{"fusion_encoder_parallel_block": false, "fusion_encoder_positions": "learned", "muon_scale": "match_rms_adamw", "weight_decay": 0.03}
Rows from block 6 of the fusion encoder of a small model that answers yes/no questions on an image's attributes, named by matrix and row number. Rows with one number belong to one neuron. Each number is 128 + 24 x the weight over its row's rms, rounded and kept within 0 to 255. All counts start at 0. Numbers have three digits each.
After each neuron's rows are labels from the 100 texts, of 14848, where the neuron reaches its highest value: "tokens" is the input token at the peak. Only what is clearly more common there than usual is listed. The data: photos with spoken descriptions (Open Images, Localized Narratives). In brackets: how many of the 100.
# fc1: MLP up (fusion_encoder.blocks.6.mlp.fc1.weight, 384x192), inputs 96-191
# fc2: MLP down (fusion_encoder.blocks.6.mlp.fc2.weight, 192x384, transposed), outputs 96-191

fc1.358:098132134127149129106090154114149104129166175141184119139109142083130119111094124120132099115107155147097147138124100204147144145113136154156112091113126099167150113154124121125095119117140100095094137134157138148116146110096101133126180140111168164130125162137145132140130135146111110084
fc2.358:113192118123122115134104132140140109114107116131100127088156107171140108104172135084109122130147153075122089108125108148128101155140091140106122172159133180106131167152108148093148118122148161116127141107138137113137108136194145116141125122165119132139158118125099134148092099099129138125
tokens: "trees" (91)

fc1.271:173069158081127151119124148111147101106133130115108125158103125167125135143120128122116122138112100184138094105155144121141140159110123157154138096123095134199100121112118137147131109123104171125115080124149094162161098119106099152103134133097137148096119182135113095167120128132101093117
fc2.271:096129110127132159129134185091103132120123148117116148159102163102107134115152085187133109097140155104135162118133106139096089099139152108144091116145148130082122114110089094156107105144172068139114138151138136156115115179122127142119163081132095150122127129064120104171116116132142147133
tokens: "flowers" (47); "food" (10); "bird" (8)

fc1.7:143113149160075111134155123137128112174099164132131115182160112068158128108122144121128127118152112153120144146108108113099153123120132111113149122123147137143126124120088139109119167145122115095129161158104167107129083136110156133129115110169149135125104152131102156127135190178125140138
fc2.7:101167159084176183137194087148099124137131097128121136135122133161125119121115118140112138163116147119106124148103066153115139131140115140156149133128125148102143127092146111144118114121127115098153106158146141136148113141148122126107131148159122128142115112124133130130106104143128107080
tokens: "trees" (30); "clouds" (24); "buildings" (13); "sky" (9)

fc1.267:174160176137132160168148083153125100101165126111120105112113170166177113116138093133156187106109141112149090123152107141150109139160138121139095115073132096119161163162100110108111115107155110136136125106161136168164109118148148133101104158128147077133122132094121105115109149121136126125
fc2.267:126093120119120140113065158138110140142153154148118146115162133102093106150121150130161116132095148122126126159183107163143139096108120131094142080133092131099142114092136128163124149171087122181137139151139131080098139115118124159106129150128133165146116123143139145106145103127133173163
tokens: "plants" (25); "leaves" (11); "brown" (10); "wooden" (8)

fc1.122:104122131153130116145133135103147125161161117164102111135164132114172178170089100122109117131134123145114102195067129098124153149156109137172081116132141120154120119103083103137098090150082115116111136114159166152081110101149140087142115149084119118145119179140115100132136134143139093199
fc2.122:126157135074153133139128108105101142141105160121157135086111171162131097064164119142142130159056109148129140118137105098109125146131151134097146113144096132143159123102164138116119142124158153158091135115136118106159146151132151154085139128116130114142144121122150132145114156150116108117
tokens: "trees" (44); "lights" (33)

fc1.308:113129108169112139146132131114112147099106134134138161133094156114123104130122154123122147099162155165115111122116142112119121115148143118142165196130102107104088102119142129136089119120139148097143123104115103138123078201137103173072145114119114125108124133087144140120105118160121147076
fc2.308:143131131144084144128085144143158152145162089158117118128121105132156139106114115120147130118132136130119085145158093100122108193089132153113109093129138099138139123120149157134094094108171147143108103143141109152146132086154098088160136167131126137129192107124134173121122129111119104178
tokens: "sitting" (32); "chairs" (21); "wooden" (9)

fc1.316:101141101127098150131118133110119135131159130111140153160075150156126132127130172157160156071152130105149180149106133145130138118132149149102173093170100114155167129106135116157118102121122161063112169145128079111069141155097153106138119108157124147167150121120080117112116144134090117128
fc2.316:167155118115129100106124132132134112127137116104141123134118161126117212142168127126135091128113114103104154123159120163178169125138138094140164185131094154168122132186131114131145146098134113096154089128095162086146157110148164124087138129148149117109121163116166094156126090155158111124
tokens: "holding" (14); "riding" (7); "wearing" (7)

fc1.339:110141087151172108163157160143134180110146120130153085119119177088133113121141092093095109179132156134133131142084181129127142127098099103110145122116124122155154149132153134161111109159126109156081146120164156146145124115161107121122170108128128115116106153134091147125131150122126138107
fc2.339:140114130114060086099122084132158118140147121137098161141108133173115115100147147112149151136116122141138126121186152128135121152155134118120149132135151156120094146150093095095134128170092080105176102132151129125155178129102131160103120123116112139154109159150118124108130146191109151124
tokens: "dark" (38); "leaves" (18); "green" (16)

fc1.374:134156164144124178101165121156157129118120085124111142107169147133126115147089147134102153146094110146083149125137121117097128145158112100108129149135119147127104124138148134139110118123119152114073105163158119144157151093164122164150099128155141131198130114137094095089107110140130102131
fc2.374:128113168152111073162127133158105144129114127127126132128117156143081180085185123192114133126115146131132096123117129088167145122118150158116099122121111097139134138126086138131137127128148123140120181147105098132166128137096107105119159120146136088125134135102099151151109101138098155084
tokens: "windows" (22); "wall" (13); "building" (10); "light" (8)

fc1.28:160122138159122185132125145143129137118058155139137089131136157160129132140108125159112135128097153102145130147136140119111085157142158164136112119123130173099152163094120112168157125129133177133103155115101116097155138146135135121110092119178126099130145128150106084137188089146125082151
fc2.28:118152124153148076117189125168152098105168140131121115150148131108139130150144146130150139133115174141147120117134122142153155102156104154175112090121131137133156158123132118103105143119123107131112126141155080104118072088143133126119150159124067151122133098136139151163126148139166110112
tokens: "buildings" (29); "road" (22); "building" (17); "street" (8)

fc1.152:142126152112119129166134113145163125118170154121150146146126087142124121100119107116086154117123136198171124093092161097132132127147151147125107170063144127144155120082125163147119110145151149175108102143131132155116146113142135113124146127126173110135169150088105121120137115071065132131
fc2.152:157129131120120106126100123062110121143146132084158115113142138096107118138156105099100133119146119124099114125145133131142149098136115136154118132116153136094136139091078141135132147122102144129127092128169153143164140171127136175110098121122093132131119144089167130143146104127117123156
tokens: "woman" (19); "man" (12); "smiling" (11); "person" (11)

fc1.210:144157123093084118137117140104143158108109154179092189149116163112178138119135151161085147120129115156151171141175103142159064115129135118106118125123130123125082109133109117122102147102105150132107147129145157130144121167119146153134153101144117128135125091137123119114141170170129144122
fc2.210:142135107171131077147134070136156097118144105154100066145096097121145124120149101117132129150120136112136103152109107134096118101125163169119119133144173144115131203135114110141119156168097143124170102139141119113171103146134141129110100145084139136117153122096155124136134129109132151101
tokens: "flowers" (27); "stones" (16); "leaves" (16); "rocks" (12)

fc1.84:152093102151189124153171143110170128120101106120128103131142095157101101115124093148098145143170113131086119094127134135139083117129136137143116136123093118156152101104117116138180067124092115158135124207127129165148132131126134124107108090117121176114114126138117146127135095150109161124
fc2.84:117101087142091125120134155119141160127103139123109135108134100090119162121121121131154140117172129152105141146123108144129143121126135112132127115144174190106108125157097107120093138142176127134095151120082154112081107145135171154106157115147136093113115139111141137148201157123128101131
tokens: "car" (16); "road" (15); "people" (15); "cars" (11)

fc1.141:106103147151115140118124107138123146168129130114113165126144136172129163129144123130157121125144131157092120129142081069130092091156154102146154139129153148107136128125131113091145127151174090125134155089145186169111149105171144135097126110112139127173124113108123130163138125136106085119
fc2.141:150102086135118138135078174121133118105110114146124093166082089141127161158087140148109093120133114139112139145158145098130117142114080100116116093158162121126126138159129143127184112102106101111139107111110159141097092116130133099136140133145114134123132126159128165080140156137132145146
tokens: "dark" (56); "screen" (10)

fc1.291:145173123117082072157148120110114169121138134161128077128122142084127126119131125139114150118097133130149124111107137136145123143115116113104142087123129119130091085139130150099086119131153104117109137084146113140122144142137142122156115153143122176162132171156123174139102107116115143147
fc2.291:141112085131129153135137155086133105138129162106102158174106139122104144095091103156141137089114086164140108143147112125134145126107161111151136167134106108109160129137094118124146140156108074096130129091149130143149161174118108100089117085154117117146145105118137136100155138172149140140
tokens: "plant" (16); "blurry" (9); "leaves" (8); "blurred" (7)

fc1.58:139149091087169145124116141115149080143119118117106142142119141157095109084121130123144140081150127120151137134132148163151148114139136117126133135165101137170118116112164153139139133132122122143068120156139136188163149099164116154097141184165113146123087103128155081120136080114118108144
fc2.58:156158147163128132129107103092127127133143118123147119129136104065124151125100134123110133133114116148116132137142110113164128134131109106172123146104119145117097170122065131120118178157121103112116124128172130127161132129134135159143096154118086170123112114125083128177146126154145175139
tokens: "brown" (28); "flower" (18); "flowers" (14); "food" (9)

fc1.63:147128126098122174113139107119160125103145116124161158121144129183079119130100125104127112143116164117125151126106132141151141099111163099166140148081100149059136118141118124170155103177130093136136145098140089125106149127160148104115081132165151138135119149129102136159112117102163115105
fc2.63:161142123093070124106108134162124099125118117170125089174134131127076133133156191152139156112140132130122146132133096115118093174116111101135113126122154166161132143087138096110136128145119110123114117142094142194158158116127149149099162103085135123108150124100126097121117141113134130123
tokens: "dark" (26)

fc1.222:133161138137128129125142100101135137138127161137107140115118156111148118141134161129109139105085136107141145094084086087063141118134128147099115111139166129136132130101159120121116088102143170072149132176136142125140137180126187135139103151137140171151171130154123102171095125107120134135
fc2.222:140147133136149117079138165128120144166122122118149116156130147142120112136123147114153109148127169141118123152164148158133142133112151096145121127092138131127123164152139114106116135134091116141066112148118120127160111144079106092104138171100107142109116109141154141113116140109110079164
tokens: "bird" (20); "sky" (15); "building" (12); "statue" (7)

fc1.35:147134190112094184111135129121149110106138094168139137118108142109076133119122136161164140078131113140149113136120133167123140089117157133111196120137120129123130141173146126123125158168122127043137122146147062169123137130101137128119141097120138113169121118085121144114115100146142159134
fc2.35:153126104166157115154131110131096142137112138130142125103096139192122104125154144163063150151110135096101161149135134111118172076158116122143094167165131139146093140133159107088130109124158085153125112126124145117075131172107125094079108185145135120125138103141152112093094126130099127116
tokens: "sitting" (23); "holding" (12); "standing" (10); "hand" (8)

fc1.165:101145143143127143137155176138133134149077085180114140156091126157140104109131138140149134160136162083114108100133137109176092109104148139074095102118176137127128153118125117130131150139152105125137121102163137163091124171112129123124133169129129143103122125121116145150093095133126145114
fc2.165:130148129124151130066124070137155118096124119156141149128088160137122127162093152120138068107090140127162192154147142138138105184133142144128139165134126140114115142086115138140158107139122138152119098114128151124118126103090075129113116099160138111151100111175104131155132120120154101127
tokens: "holding" (42); "smiling" (19); "wearing" (9)

fc1.68:129114137081128110161125139105156152122120090110166132170137121148141112121119104121088127136104132132089114130117156155116092151134149126132154104060164147111110127140160147108093119146139141093159151117097091142151113126144139117119183140168153151127111149113113138140160130133126156111
fc2.68:110113104104142105117102143120114142073194157124136137089143135129146133156094141147074155139132094109174122126101149126122120092115133137137095124132130105100098120119131167105127103108132103150086130098177133198066134121134134144128099124132127071124143114147120058120079148095108098149
tokens: "water" (24); "surface" (8); "bird" (7)

fc1.101:078139136170107162157104102109142157110144121153167128110117120163135107130121106073110167139121134113185155146141104101141174161120134116153098145156128141154150123111181117130162129089154083081124158130139158147134126152103148085122135145095141090105117129094140122095141119125131147151
fc2.101:133163148137140118094153106158119127168100131101156123104142148147151154118107093143174106118131095093123107121141144100141086114114133119148128102139099170154108144103101141100131146127136176145134123121106144133102080115162132102125161127152077150058125086133124165155141109131124115129
tokens: "dark" (28); "lights" (23); "trees" (15); "buildings" (7)

fc1.356:164125169155098152123170095121105131125110084107127101171151115160122176095127170147124149114135154112107105123124158130096121125092133116132128166102161129129076135124106096127089159121175130112098089119111114088125116090140103088110162133134152108113147112151132169130127125119126124128
fc2.356:112113156160173134127154112130164093145111117117139140095123129097132084111132126110126106162125104152085128148098122113144095098130168167135136094162107122094136141160122127121122108163130100167108130149148180159113162173102111132139133099131116158152129131101119088172113107135140151158
tokens: "trees" (21); "buildings" (19); "clouds" (12); "sky" (11)

fc1.246:151103112152129084175139123092122121140117148147134115137156117149125153170132100164088124129129105133101126091151096156127118157135114144114089135139120136084176176101089139114098143143088154145157099080148119093080156113114117135124165078156115132134154116108099150162127114167155141103
fc2.246:127089118118158128150184105131128071105096145131118125104107144084136104139149101105133133145121125110131165132126137105122162093131113159130114210116157091131152160157138125162092075105134094119159081127106115137164148136197135126101117148094070138137144145080148132109146129118113133166
tokens: "woman" (13); "spectacles" (12); "podium" (10); "clouds" (10)

fc1.233:149110118168141149109086132134107138128128123109105137158143156159113107127125119073127145127123191127087139142123154112124103140088118091113111102140143156142164119159119109109138155131121131108137117096120131148127128137091117094110139114143107124135109102117112138118073136121103156121
fc2.233:102119138133141138156164098109135066132132098132126172156091082137166116104101131184114114088159091115140116099126125161136168126136176124104116154164118124132133087120117136142116125142131112132143133093120113117144068126121134142146117112095143153120110119125195126148105149101165168179
tokens: "lights" (41); "screen" (17); "ceiling" (12); "roof" (11)

fc1.299:157103155129129133171109162124130192138088161150086133179103107168090149098104119127111143043072119128138105106131134107137124095133157111114136162135107133135107146112132143128117142104132126132124156117108109125113092144115124151086096128121155115182111130112149114136114128107082155131
fc2.299:129147129122110174101131138115170106162154134137113116149083070074141103100124160100145152153162144163143102102141188131141150130153136126102125085094161123159143134124160094140142116099134162117150115155157123119111193138106158080113140121116126085112100098175147150126149118144158134132
tokens: "brown" (18); "red" (17); "blue" (14); "surface" (10)

fc1.24:138170112097124138107148140107158146120121164114095103152149124145140097136110140155070114171090080141175134095131102125117105135137161125138132148121171132171111104136102083109111111122153170098167134152143131121171108140104121145121112111130116148160124071151111135109148165097148167106
fc2.24:112130131144118109146109160197144141130123144149111132150120085195140123144152129132162102139107140122101104114131162101113118136095126116120101111140150117113142113083167155158101150125125139114124147131134113109117108136146153102130159124098148121112158147076115100177146082120104124123
tokens: "bird" (40); "flowers" (34); "tree" (8); "flower" (7)

fc1.294:128140126114139134106079088131091150107131120142145146134117168117126174098162154127087110094135199130108091123149143127122121116168140086140121088108141132172094160153129134168123123141124112115137160116157091149139161126110128108123117084133167106078128160116160122137130140104134114102
fc2.294:119152136090099097121105138136142179149121128101132100129132128122111113122128157093158162124116134112158140128148122176139148147096151102124127140099128138110140101187129173104137125156110122148136127137124149109149136162115136133139154149102080129137155123150123162144092105157125161146
tokens: "dark" (51); "road" (19); "vehicles" (14)

fc1.95:163138120124138094178130115109162140148088075191138170117177080118126137117103123096151151114147125134118138121137106107125108128127161106148114123166132120156127100107162129123124091165145162118092119122106132151121108096138099168139117154109118114157124097118100142120155124135136142145
fc2.95:135168128104146133088157165132114118126121136138121119139139151153166107122131108140120119136114163100106126123146136171160122120158097124140080105145133124121151133121138086148092147101159100133141128163164106104154142137125155173111155097126168102100090105127165141156129129142133130123
tokens: "flowers" (16); "car" (12); "flower" (8); "cars" (7)

fc1.219:111121133118186136116177148131151152126150130143130135147116113119117157122125148146123121148182111103127072103117149092154155189200152109122081159156133120120143128130120125133115144141136145115125138117134118102106131160110148125082095116109126127095115143133142098159141131127094084143
fc2.219:152148087148056102154102125087149132108100141125089151141177128124126114122087123129140111127157121140113153164139100169093157104159100145111171139079140160147143102109092122138141144135128146152145131140170105152160063136133137125193151131114118130139134147130089161081094139150080144125
tokens: "flowers" (28); "food" (27); "flower" (16); "item" (10)

fc1.238:107141152112157172139157146103120119131126102127097162125145160098126130091107128162130157116163120147160120142117098112149080123153104148123153144121099093094123138132177180141146094117128146114085140086176129149172154117146148144133120175121131088128101154164175077092126094142132121153
fc2.238:141113104155157136115073130092137098108169116159121174128082133136131129112128121067125103110152125145122097178166120123192157119153162133182138115125153138105151107127118118135145148125121100105133121129133113121117126128119160169167122138110154153100134114105167099117132081123138138080
tokens: "brown" (26); "wooden" (21); "consists" (8)

fc1.159:116131086135146172121161120121157126093145120124125115111127154154098171108127134104124151123170112122123119084091121116122123131141114126144131147154126131100105159148112075148121114146126093130155129136139173133119136131104162132149118148105135128160201117133114123133182143139155127121
fc2.159:113122160109131093137064158160120106159136134151127073161152126096162124131147123108120130156112121144117139111073113129114138136151103141141098152116096116144124111105137141118171122114132111105131207103118118109144093109192097130105108162108121149130083142120095103131107117158115140160
tokens: "dark" (55); "lights" (44)

fc1.77:099139153147140135125128095131144123187138143125134116147129114144090150113115091106161131134144154177109097170138113079154169155095111107147098116119167118123133125131118098104106099127125129180141121125146135153126127102137115132108138084156106129097115118128073155112149092105197110146
fc2.77:095125161109117132091142129099130100176127158179114115097178151105167120111091129148083097122138123073121125112077099113125110133142152117092146149166103119114136119148132143114101166130158114123125127090128121171132111163103133113130137152126138100129110144145154106122143136093102146118
tokens: "trees" (92)

fc1.100:095132118155071119120111113114191153143099129142125164162142130133126103132125127106101146131116158154123135133136080116131118132122113128105134113150071121132125147145119164111132131122136135117119109112147079137118128155131170116149151139123177180177101120116131112099134135063174118131
fc2.100:179144149113110124130100121119115137144120141137125134146168121132165133137112112168086155119114097093139156135101115140176093111140132106138139127119120100179119143080153119106149096179147138152087204128083149118138123102096102087141145142128145066112188110088097146133121142160117154089
tokens: "bird" (23); "leaves" (18); "blurry" (12); "water" (10)

fc1.92:150123119134081148135133137129140127111094160136121161120136167136105106099104126147143070149137132131132121128138100136170103145174095146154137143095078108129173155139106170093132141135128117134118128125111122142148131110062109096113110100166157103143120161129089103102141156156162109079
fc2.92:086132135131118080155123144121105085125115113169107155117099144125155117120160113138132149140112120104155132126124108113166110124155160134137110131126143102132145149133138143132130107087110078129121111090132157132150095095160096152149149142106150125156094102162125136098127148134110157134
tokens: "water" (91); "boat" (8)

fc1.363:133144118115144144158147113113106126117144163135089135149125129125115141119111139155171148105153154124130127129137101109132122128102051117116123153154100115085132182146122128096152138153093104181138100102095145128151122101105097126138115087119162111127107093089125129138123138145141148121
fc2.363:114120129122116104107092091114096125121136132134158171148120146140135063105102110137066156113113143148123151108120115136123119136149167141117143124064158118137150133169124135161086092108144115071149137143143142139124150106159152167120131078114095184133120140095127133097105153104131138120
tokens: "blue" (91)

fc1.362:107139088132140086152170148136154134132148101127119146163069129147094123168144170108117135124107108123108119119151194142101110164180074116092080123113137122155120086069095162147118160102102158140149146125108134130110153146150101120101100158130118123112116141143140183104119120125096117131
fc2.362:079181133147115177131102105140116123149116127138132154123115125127113090108138127123132115148149181109104134089144133109122145105104163100139143139153139087158149123110140121125108107102146102132159098073150097109192134109133118123140117146146173114099121133157120113121175124136134120095
tokens: "buildings" (21); "vehicles" (8); "clouds" (8); "people" (7)

fc1.289:124143093106117138146130100122134185084189107105105174100151146105119154079128127163110099107140107119128132141130135137130108155156094125088113155161122144122166083135133150136124131114128128091137128129117156161151161141118156078123121089111145149122128138136154139134153104113147141114
fc2.289:151172113155179124134157118139127141170133178153114070115137099139124108110122139087122171153138143119085153086147091161136096115095104111124134128110167130148124132097087092099149097115124137105153121165178119126072102170134145105133157140179120117136117154113124084140124079091102139088
tokens: "flowers" (29); "sky" (12); "tree" (8); "plant" (7)

fc1.120:118128148163178135153161136130061150112111122148151115120148098120136125134102172141122155119115116127115120112141131144111112126127138142124130151092100133114144130146139151140150129135087108128105146124142166142113092136131123147108138154154117138118139156165112128089160146099119137098
fc2.120:164119102168145132155150099118105137130094110102127100125162103155148098149136116135148142090133110130153127153116163137095092162152128121163139121094141061108153129146157140191173144156160137148119143099108124133118094170134115084123132111167084152145143122143153165185152118135136108096
tokens: "white" (52); "black" (46)

fc1.60:161156114126145135138129079136117139159117113132115179097156123105103142126142130129145105134131175084102131083143123131133145151136124107213131154142105142152126104168151150110089158125100111087108135144153113090115154108089101107116117131134164132124146119124153150145112127134152141130
fc2.60:111160169166140135125099142101112137093097115144154125147124102091137072119107114079106155114133113177104135102169147139145185133131111114129170164138134139163107130079158140121103095135137134129158102152134117120136121147134150127123110121084109119119100108111120163093120155127084156120
tokens: "car" (35); "plate" (18); "vehicle" (13); "food" (7)

fc1.56:092144150118121119156144126151077151112119108139159123116110141114169145107131154109131093108127136157134142174137137135156125155165169144152123135076067115083141113118140107112078146123140104155107142124142126139121172118126141136142113163105139141128146119135124123133101127112159163140
fc2.56:103159107098135141109156100115154115113108146147124131126110184125062131102171148122156179126149113118130144139121125150117105178121101087123157142160179093114105132121099092120083135113157131110119104123129111123143108152156114132096127123151086131114117122097134131091167119071138125132
tokens: "plant" (49); "leaves" (10); "flower" (9); "plants" (8)

fc1.370:135136139079108114091118109149110118126169124169166112141114127129085142136092148131126138163153133134127089165142135132118145133109165132150132131086142151152138154118163155118080117121152102109137147099153117153129133137122125127148140184133149091117172112136137096172172099148121111111
fc2.370:126120085137129169087105177106140137107107098114098121126132114157113119138151071110132155108143124147111146094104121147161123089155161160145099085154133142106161121131128098138157078144156149153126113095125120129129133145137128138105123104124131103143111148114123181115135150156164131144
tokens: "dark" (31); "buildings" (8); "wearing" (8); "food" (7)

fc1.252:096106151139097158186171161119136126133122099161128147148134119146121145092089143119091138136108176144123105100135130145121204164092103128114114160129078154132156161109137148131141179114101106117121158168149115097111106147110157118106113154151114096171097155091192178136106136111125151155
fc2.252:155163127111126120131118115153084099106114126172150084151120141139135135147155115146130097152128133120128139160127126075160103124163140117142124104111202114118110125097132078127132096154147157109148112095146144123138098137107121102121118144164107126102120094129097168140176085137138099114
tokens: "buildings" (51); "trees" (18); "building" (12)

fc1.50:152122160157137176109125107178148167167088111103141145147112134153136144138092112128142116130121157129090113148157154083080111114106134127117131130084112126147108103147126106145113131166157119081157103130157140120112124115119121115149179143142091147104143148113151186107129099138121099092
fc2.50:123133059167139148126155140112130129085150134115092121113117146116153139156112126111112110137141150098090115131109125100172136106149131178114121130152120140174094135112094117180115138105159108082131146124107164132097122100153114166106121113124114118134124101112120148139153151154144157118
tokens: "lights" (57); "roof" (15); "ceiling" (8)

fc1.330:134128133182131065143095096119085182107135132131113113147111117127143145151126135120138135151125093144095100117116145135183151168189145155168137165092167148127100124125136094107088125118075118122130129121161141137095151114124127158107132142120097164117119158099084114103121110102095114120
fc2.330:124113122121148134129154137127133090173165109082131098127134104107138149119099148146076100178107111127108132121176100168152138118135134132130144088133112119133140136134107097168096119134123145120129119142142124118123148120129098111109083120157148110081143123125154198096148136133101184127
tokens: "plant" (19); "plate" (14); "blurred" (10); "flower" (10)

fc1.196:103101147134135103092155126150136092156127124115161122127150159121145110119161108109098101086116160087062136151124115204135132119090150108140115153136121133141136106104160130114110145109120148102125116143118140122125126110119117132136221144135141129101119099151131136123150162125114132155
fc2.196:088105135130168149125181143115117151065111101104099106139112113144152148118081121118171100128137161143114159118129107139130125122096143171125111123162136130122181162140100140122120171148155112107149111110133129150105167154161131114132123158152078102097150155108127145167111144109136116121
tokens: "trees" (52); "sky" (15); "plants" (11)

fc1.83:155168120113147139088111158117110106189159118131124096112125099132112141153111095151162122107104150127108130136130121136119121164140171163155114121160111137079108115098122125171101141168093129106133127102138146145129092105162128137116099156142125121099116138126149151048153099135143135104
fc2.83:121195146123113118159187101131105090135148126130110127164154142132139153109162173098115104124137107118178114139171135114103097122147129141102148138117131093126175102126127103121158111143137113142153123120109128141099119153120115126114161101163124101162131097113074157128140111105136085138
tokens: "flowers" (49); "flower" (27); "pink" (7)

fc1.332:138089132111122144114146126172163162150115167119141157136109117132112120114082168151126183101137137083084134166131138135146119157122141143127134136118142130140117105142105110124144099126156119123148098136158121141131132138112136135142098116122124130103101148175094136147122164119128106106
fc2.332:118144114136132120130094157120121123147121135129085112102139140158156135132159124085144092146125125188134145111121145125122123154099133126115149160139139134126140146161138150134140146154116145118151099128116083145064072153133150145104111143104188119118156114143202095071141088095151123099
tokens: "blue" (17); "yellow" (11); "colored" (9); "dress" (9)

fc1.149:164137098102151094127138108171134149129144109113096113125118130101084106115114114117119127156116149097117155126147128148140143110162136166134122151143147119163101065143105140149100124166140098131150124104183150162143135082129157088151143128130161058121134125134122148093159106141146121177
fc2.149:120148124145106144094171082077094130136098154112106112167172085087112098152115149131111151126147120106134113075161170099140113153097080120150176138124082153089186118121107108132132084152135124120138126110112135153118125151151134145106136140110159171101132110116123114125125142135131083151
tokens: "white" (58); "food" (15); "plate" (13)

fc1.76:127100098157128104126103100123123132115098123166121146185130103174095181110124125147107065121124113128155120130150093104140128141131140133137091112141105113148114118102088121113168143092088152124087142142176136134141131140109142131098132120109128164133122105121106152125123158121147139134
fc2.76:098119162093116143117102126150150121152082119141100119117125138078127130157105084127111092164130152121121079113077123083109149128120116131136154127105119138102134112154126147147148130095154109119135145117159092167103120149148096168135166136173138107156149105129112172148148131138108143147
tokens: "buildings" (46); "boards" (15)

fc1.331:111089154111128144159143080110143151081126103154123124100129113128144132127153106177073179142157141136112137130095115110101141103118129145132114227099153137111122134131094142106118147092135117146100114120168100126148151131122136133161136110164111150159144125097162127103139111130132136122
fc2.331:129115112110143112102117121130084148151123144154115101151127102131142162110123086150174109171106144132130108147129128135112169168109128102161106124168145162113112103124125113160118148152112156122122104163098103158161142128137122117154130130126110106120144124124115075130130090185114163144
tokens: "buildings" (15); "windows" (14); "glass" (9); "light" (8)

fc1.40:121136162087122128145149136139093126095158147127128133110136140110112086141066110109121143143093109101106161125130151161143104139138086201126074122123115126131144118115135118089140108137098149143113128104152122132128165089130110121107105180122121135067123115139162141117139143109143148127
fc2.40:136097118151151108184147108108115160139111157098098107137137170183125123162090172116094168142125057116133137127144133098131106080138132115113132169108120094119111084132155126186147122143154141124132086139102098183105110128087119144165091129166137116155103110152153123155108149132121123138
tokens: "white" (66); "snow" (33)

fc1.375:128160134140103124112134119115130136123179107137099150108140150108166140089129148117111099108173143143121133144133082184116149152128098096184135159116119146104124137133128107125104171097132181115160154136111143139121141171149138116108148145124147136116120121125147129133185179123139111065
fc2.375:118134170137122082095143090148094106173092114149117129169116114094115116103121150148126113152147133115128125141161117131135136099131167117125079088144150116134117138140089085114134148133113103147167115130171110098151141162157123122170085169130167134086134121116106116122150086121115159094
tokens: "plants" (45); "stones" (12); "leaves" (12); "rocks" (8)

fc1.109:149174100136152100121064116153165125116156141136152124121131137162126153086144095130133113120145123110147150111174104108149116129102180144102166103080111154142106155106172099169123145111110113101118126099150140155086127113098141134106123117140133110136136117087109108101091126114189118096
fc2.109:150109122097110145127133161122109123176137109140145095095107154156148110132129138165190077127138114124095136082148110133097132138115139147145129118126117158114111072106152125087154132157103102110155119122122149099131144140163158115114162104090098097129137139171173107144129128109095145138
tokens: "holding" (25); "sitting" (11); "man" (9); "wearing" (7)

fc1.140:135109137142117138121171144134133136103110122140119081084095156147112134098087167154134120122155113129096126148098082152141111144129190136107128127169103101131087106167125131140136129168161141144128148113163145132104125111063146139141131133147140118086121147132188134117113118135137094082
fc2.140:103123111123147097161181152183136148095136097163121121160107146080088132093086129114115081122164151140094094157116156155141104069104106132156144095114108115137099132150134134149138114146133138123148118104123145120115127141112113141106100113119158121114140097127107202148164110137150076173
tokens: "holding" (21); "wearing" (16); "standing" (14); "him" (7)

fc1.319:137107136141102161100128140117125140085099134125081166136107104122189106154114125113141151117132099176132146160141099138090139167120148101155151121109091110109161153120114125137156146125121186140104114136140112153108172164119162168070126093142110144131121146116088152094172112164122128140
fc2.319:129177153099103155123163104142122127149138138149122110091131119153138135181152110115123097189131143116123127142158158111065118110104094102125160144133115147118173121148162138120163093169116138088135109106125147104122114116157108117106123144100164119133143103126086127110098118127118098174
tokens: "holding" (12)

fc1.218:164110149152126153128167178112115075136136176131103154126081148145137130133148138155163110117129115149132146141101162140145100118064135082126138099130124111129118128076154113161133102125121126120126128108109142110072128159094133147119162140117136146150137126114113098106149115152104143093
fc2.218:145100146085160092121136143144134146122146121129105122129130156094127176121138102142145073138119101115147151163139113113092121128099134112123124130169165128161128138122136163160111135116137151151135088122154093127097121080123102135163104131066122089081118125141146153144085124095144084109
tokens: "holding" (22); "standing" (21); "wearing" (9); "sitting" (7)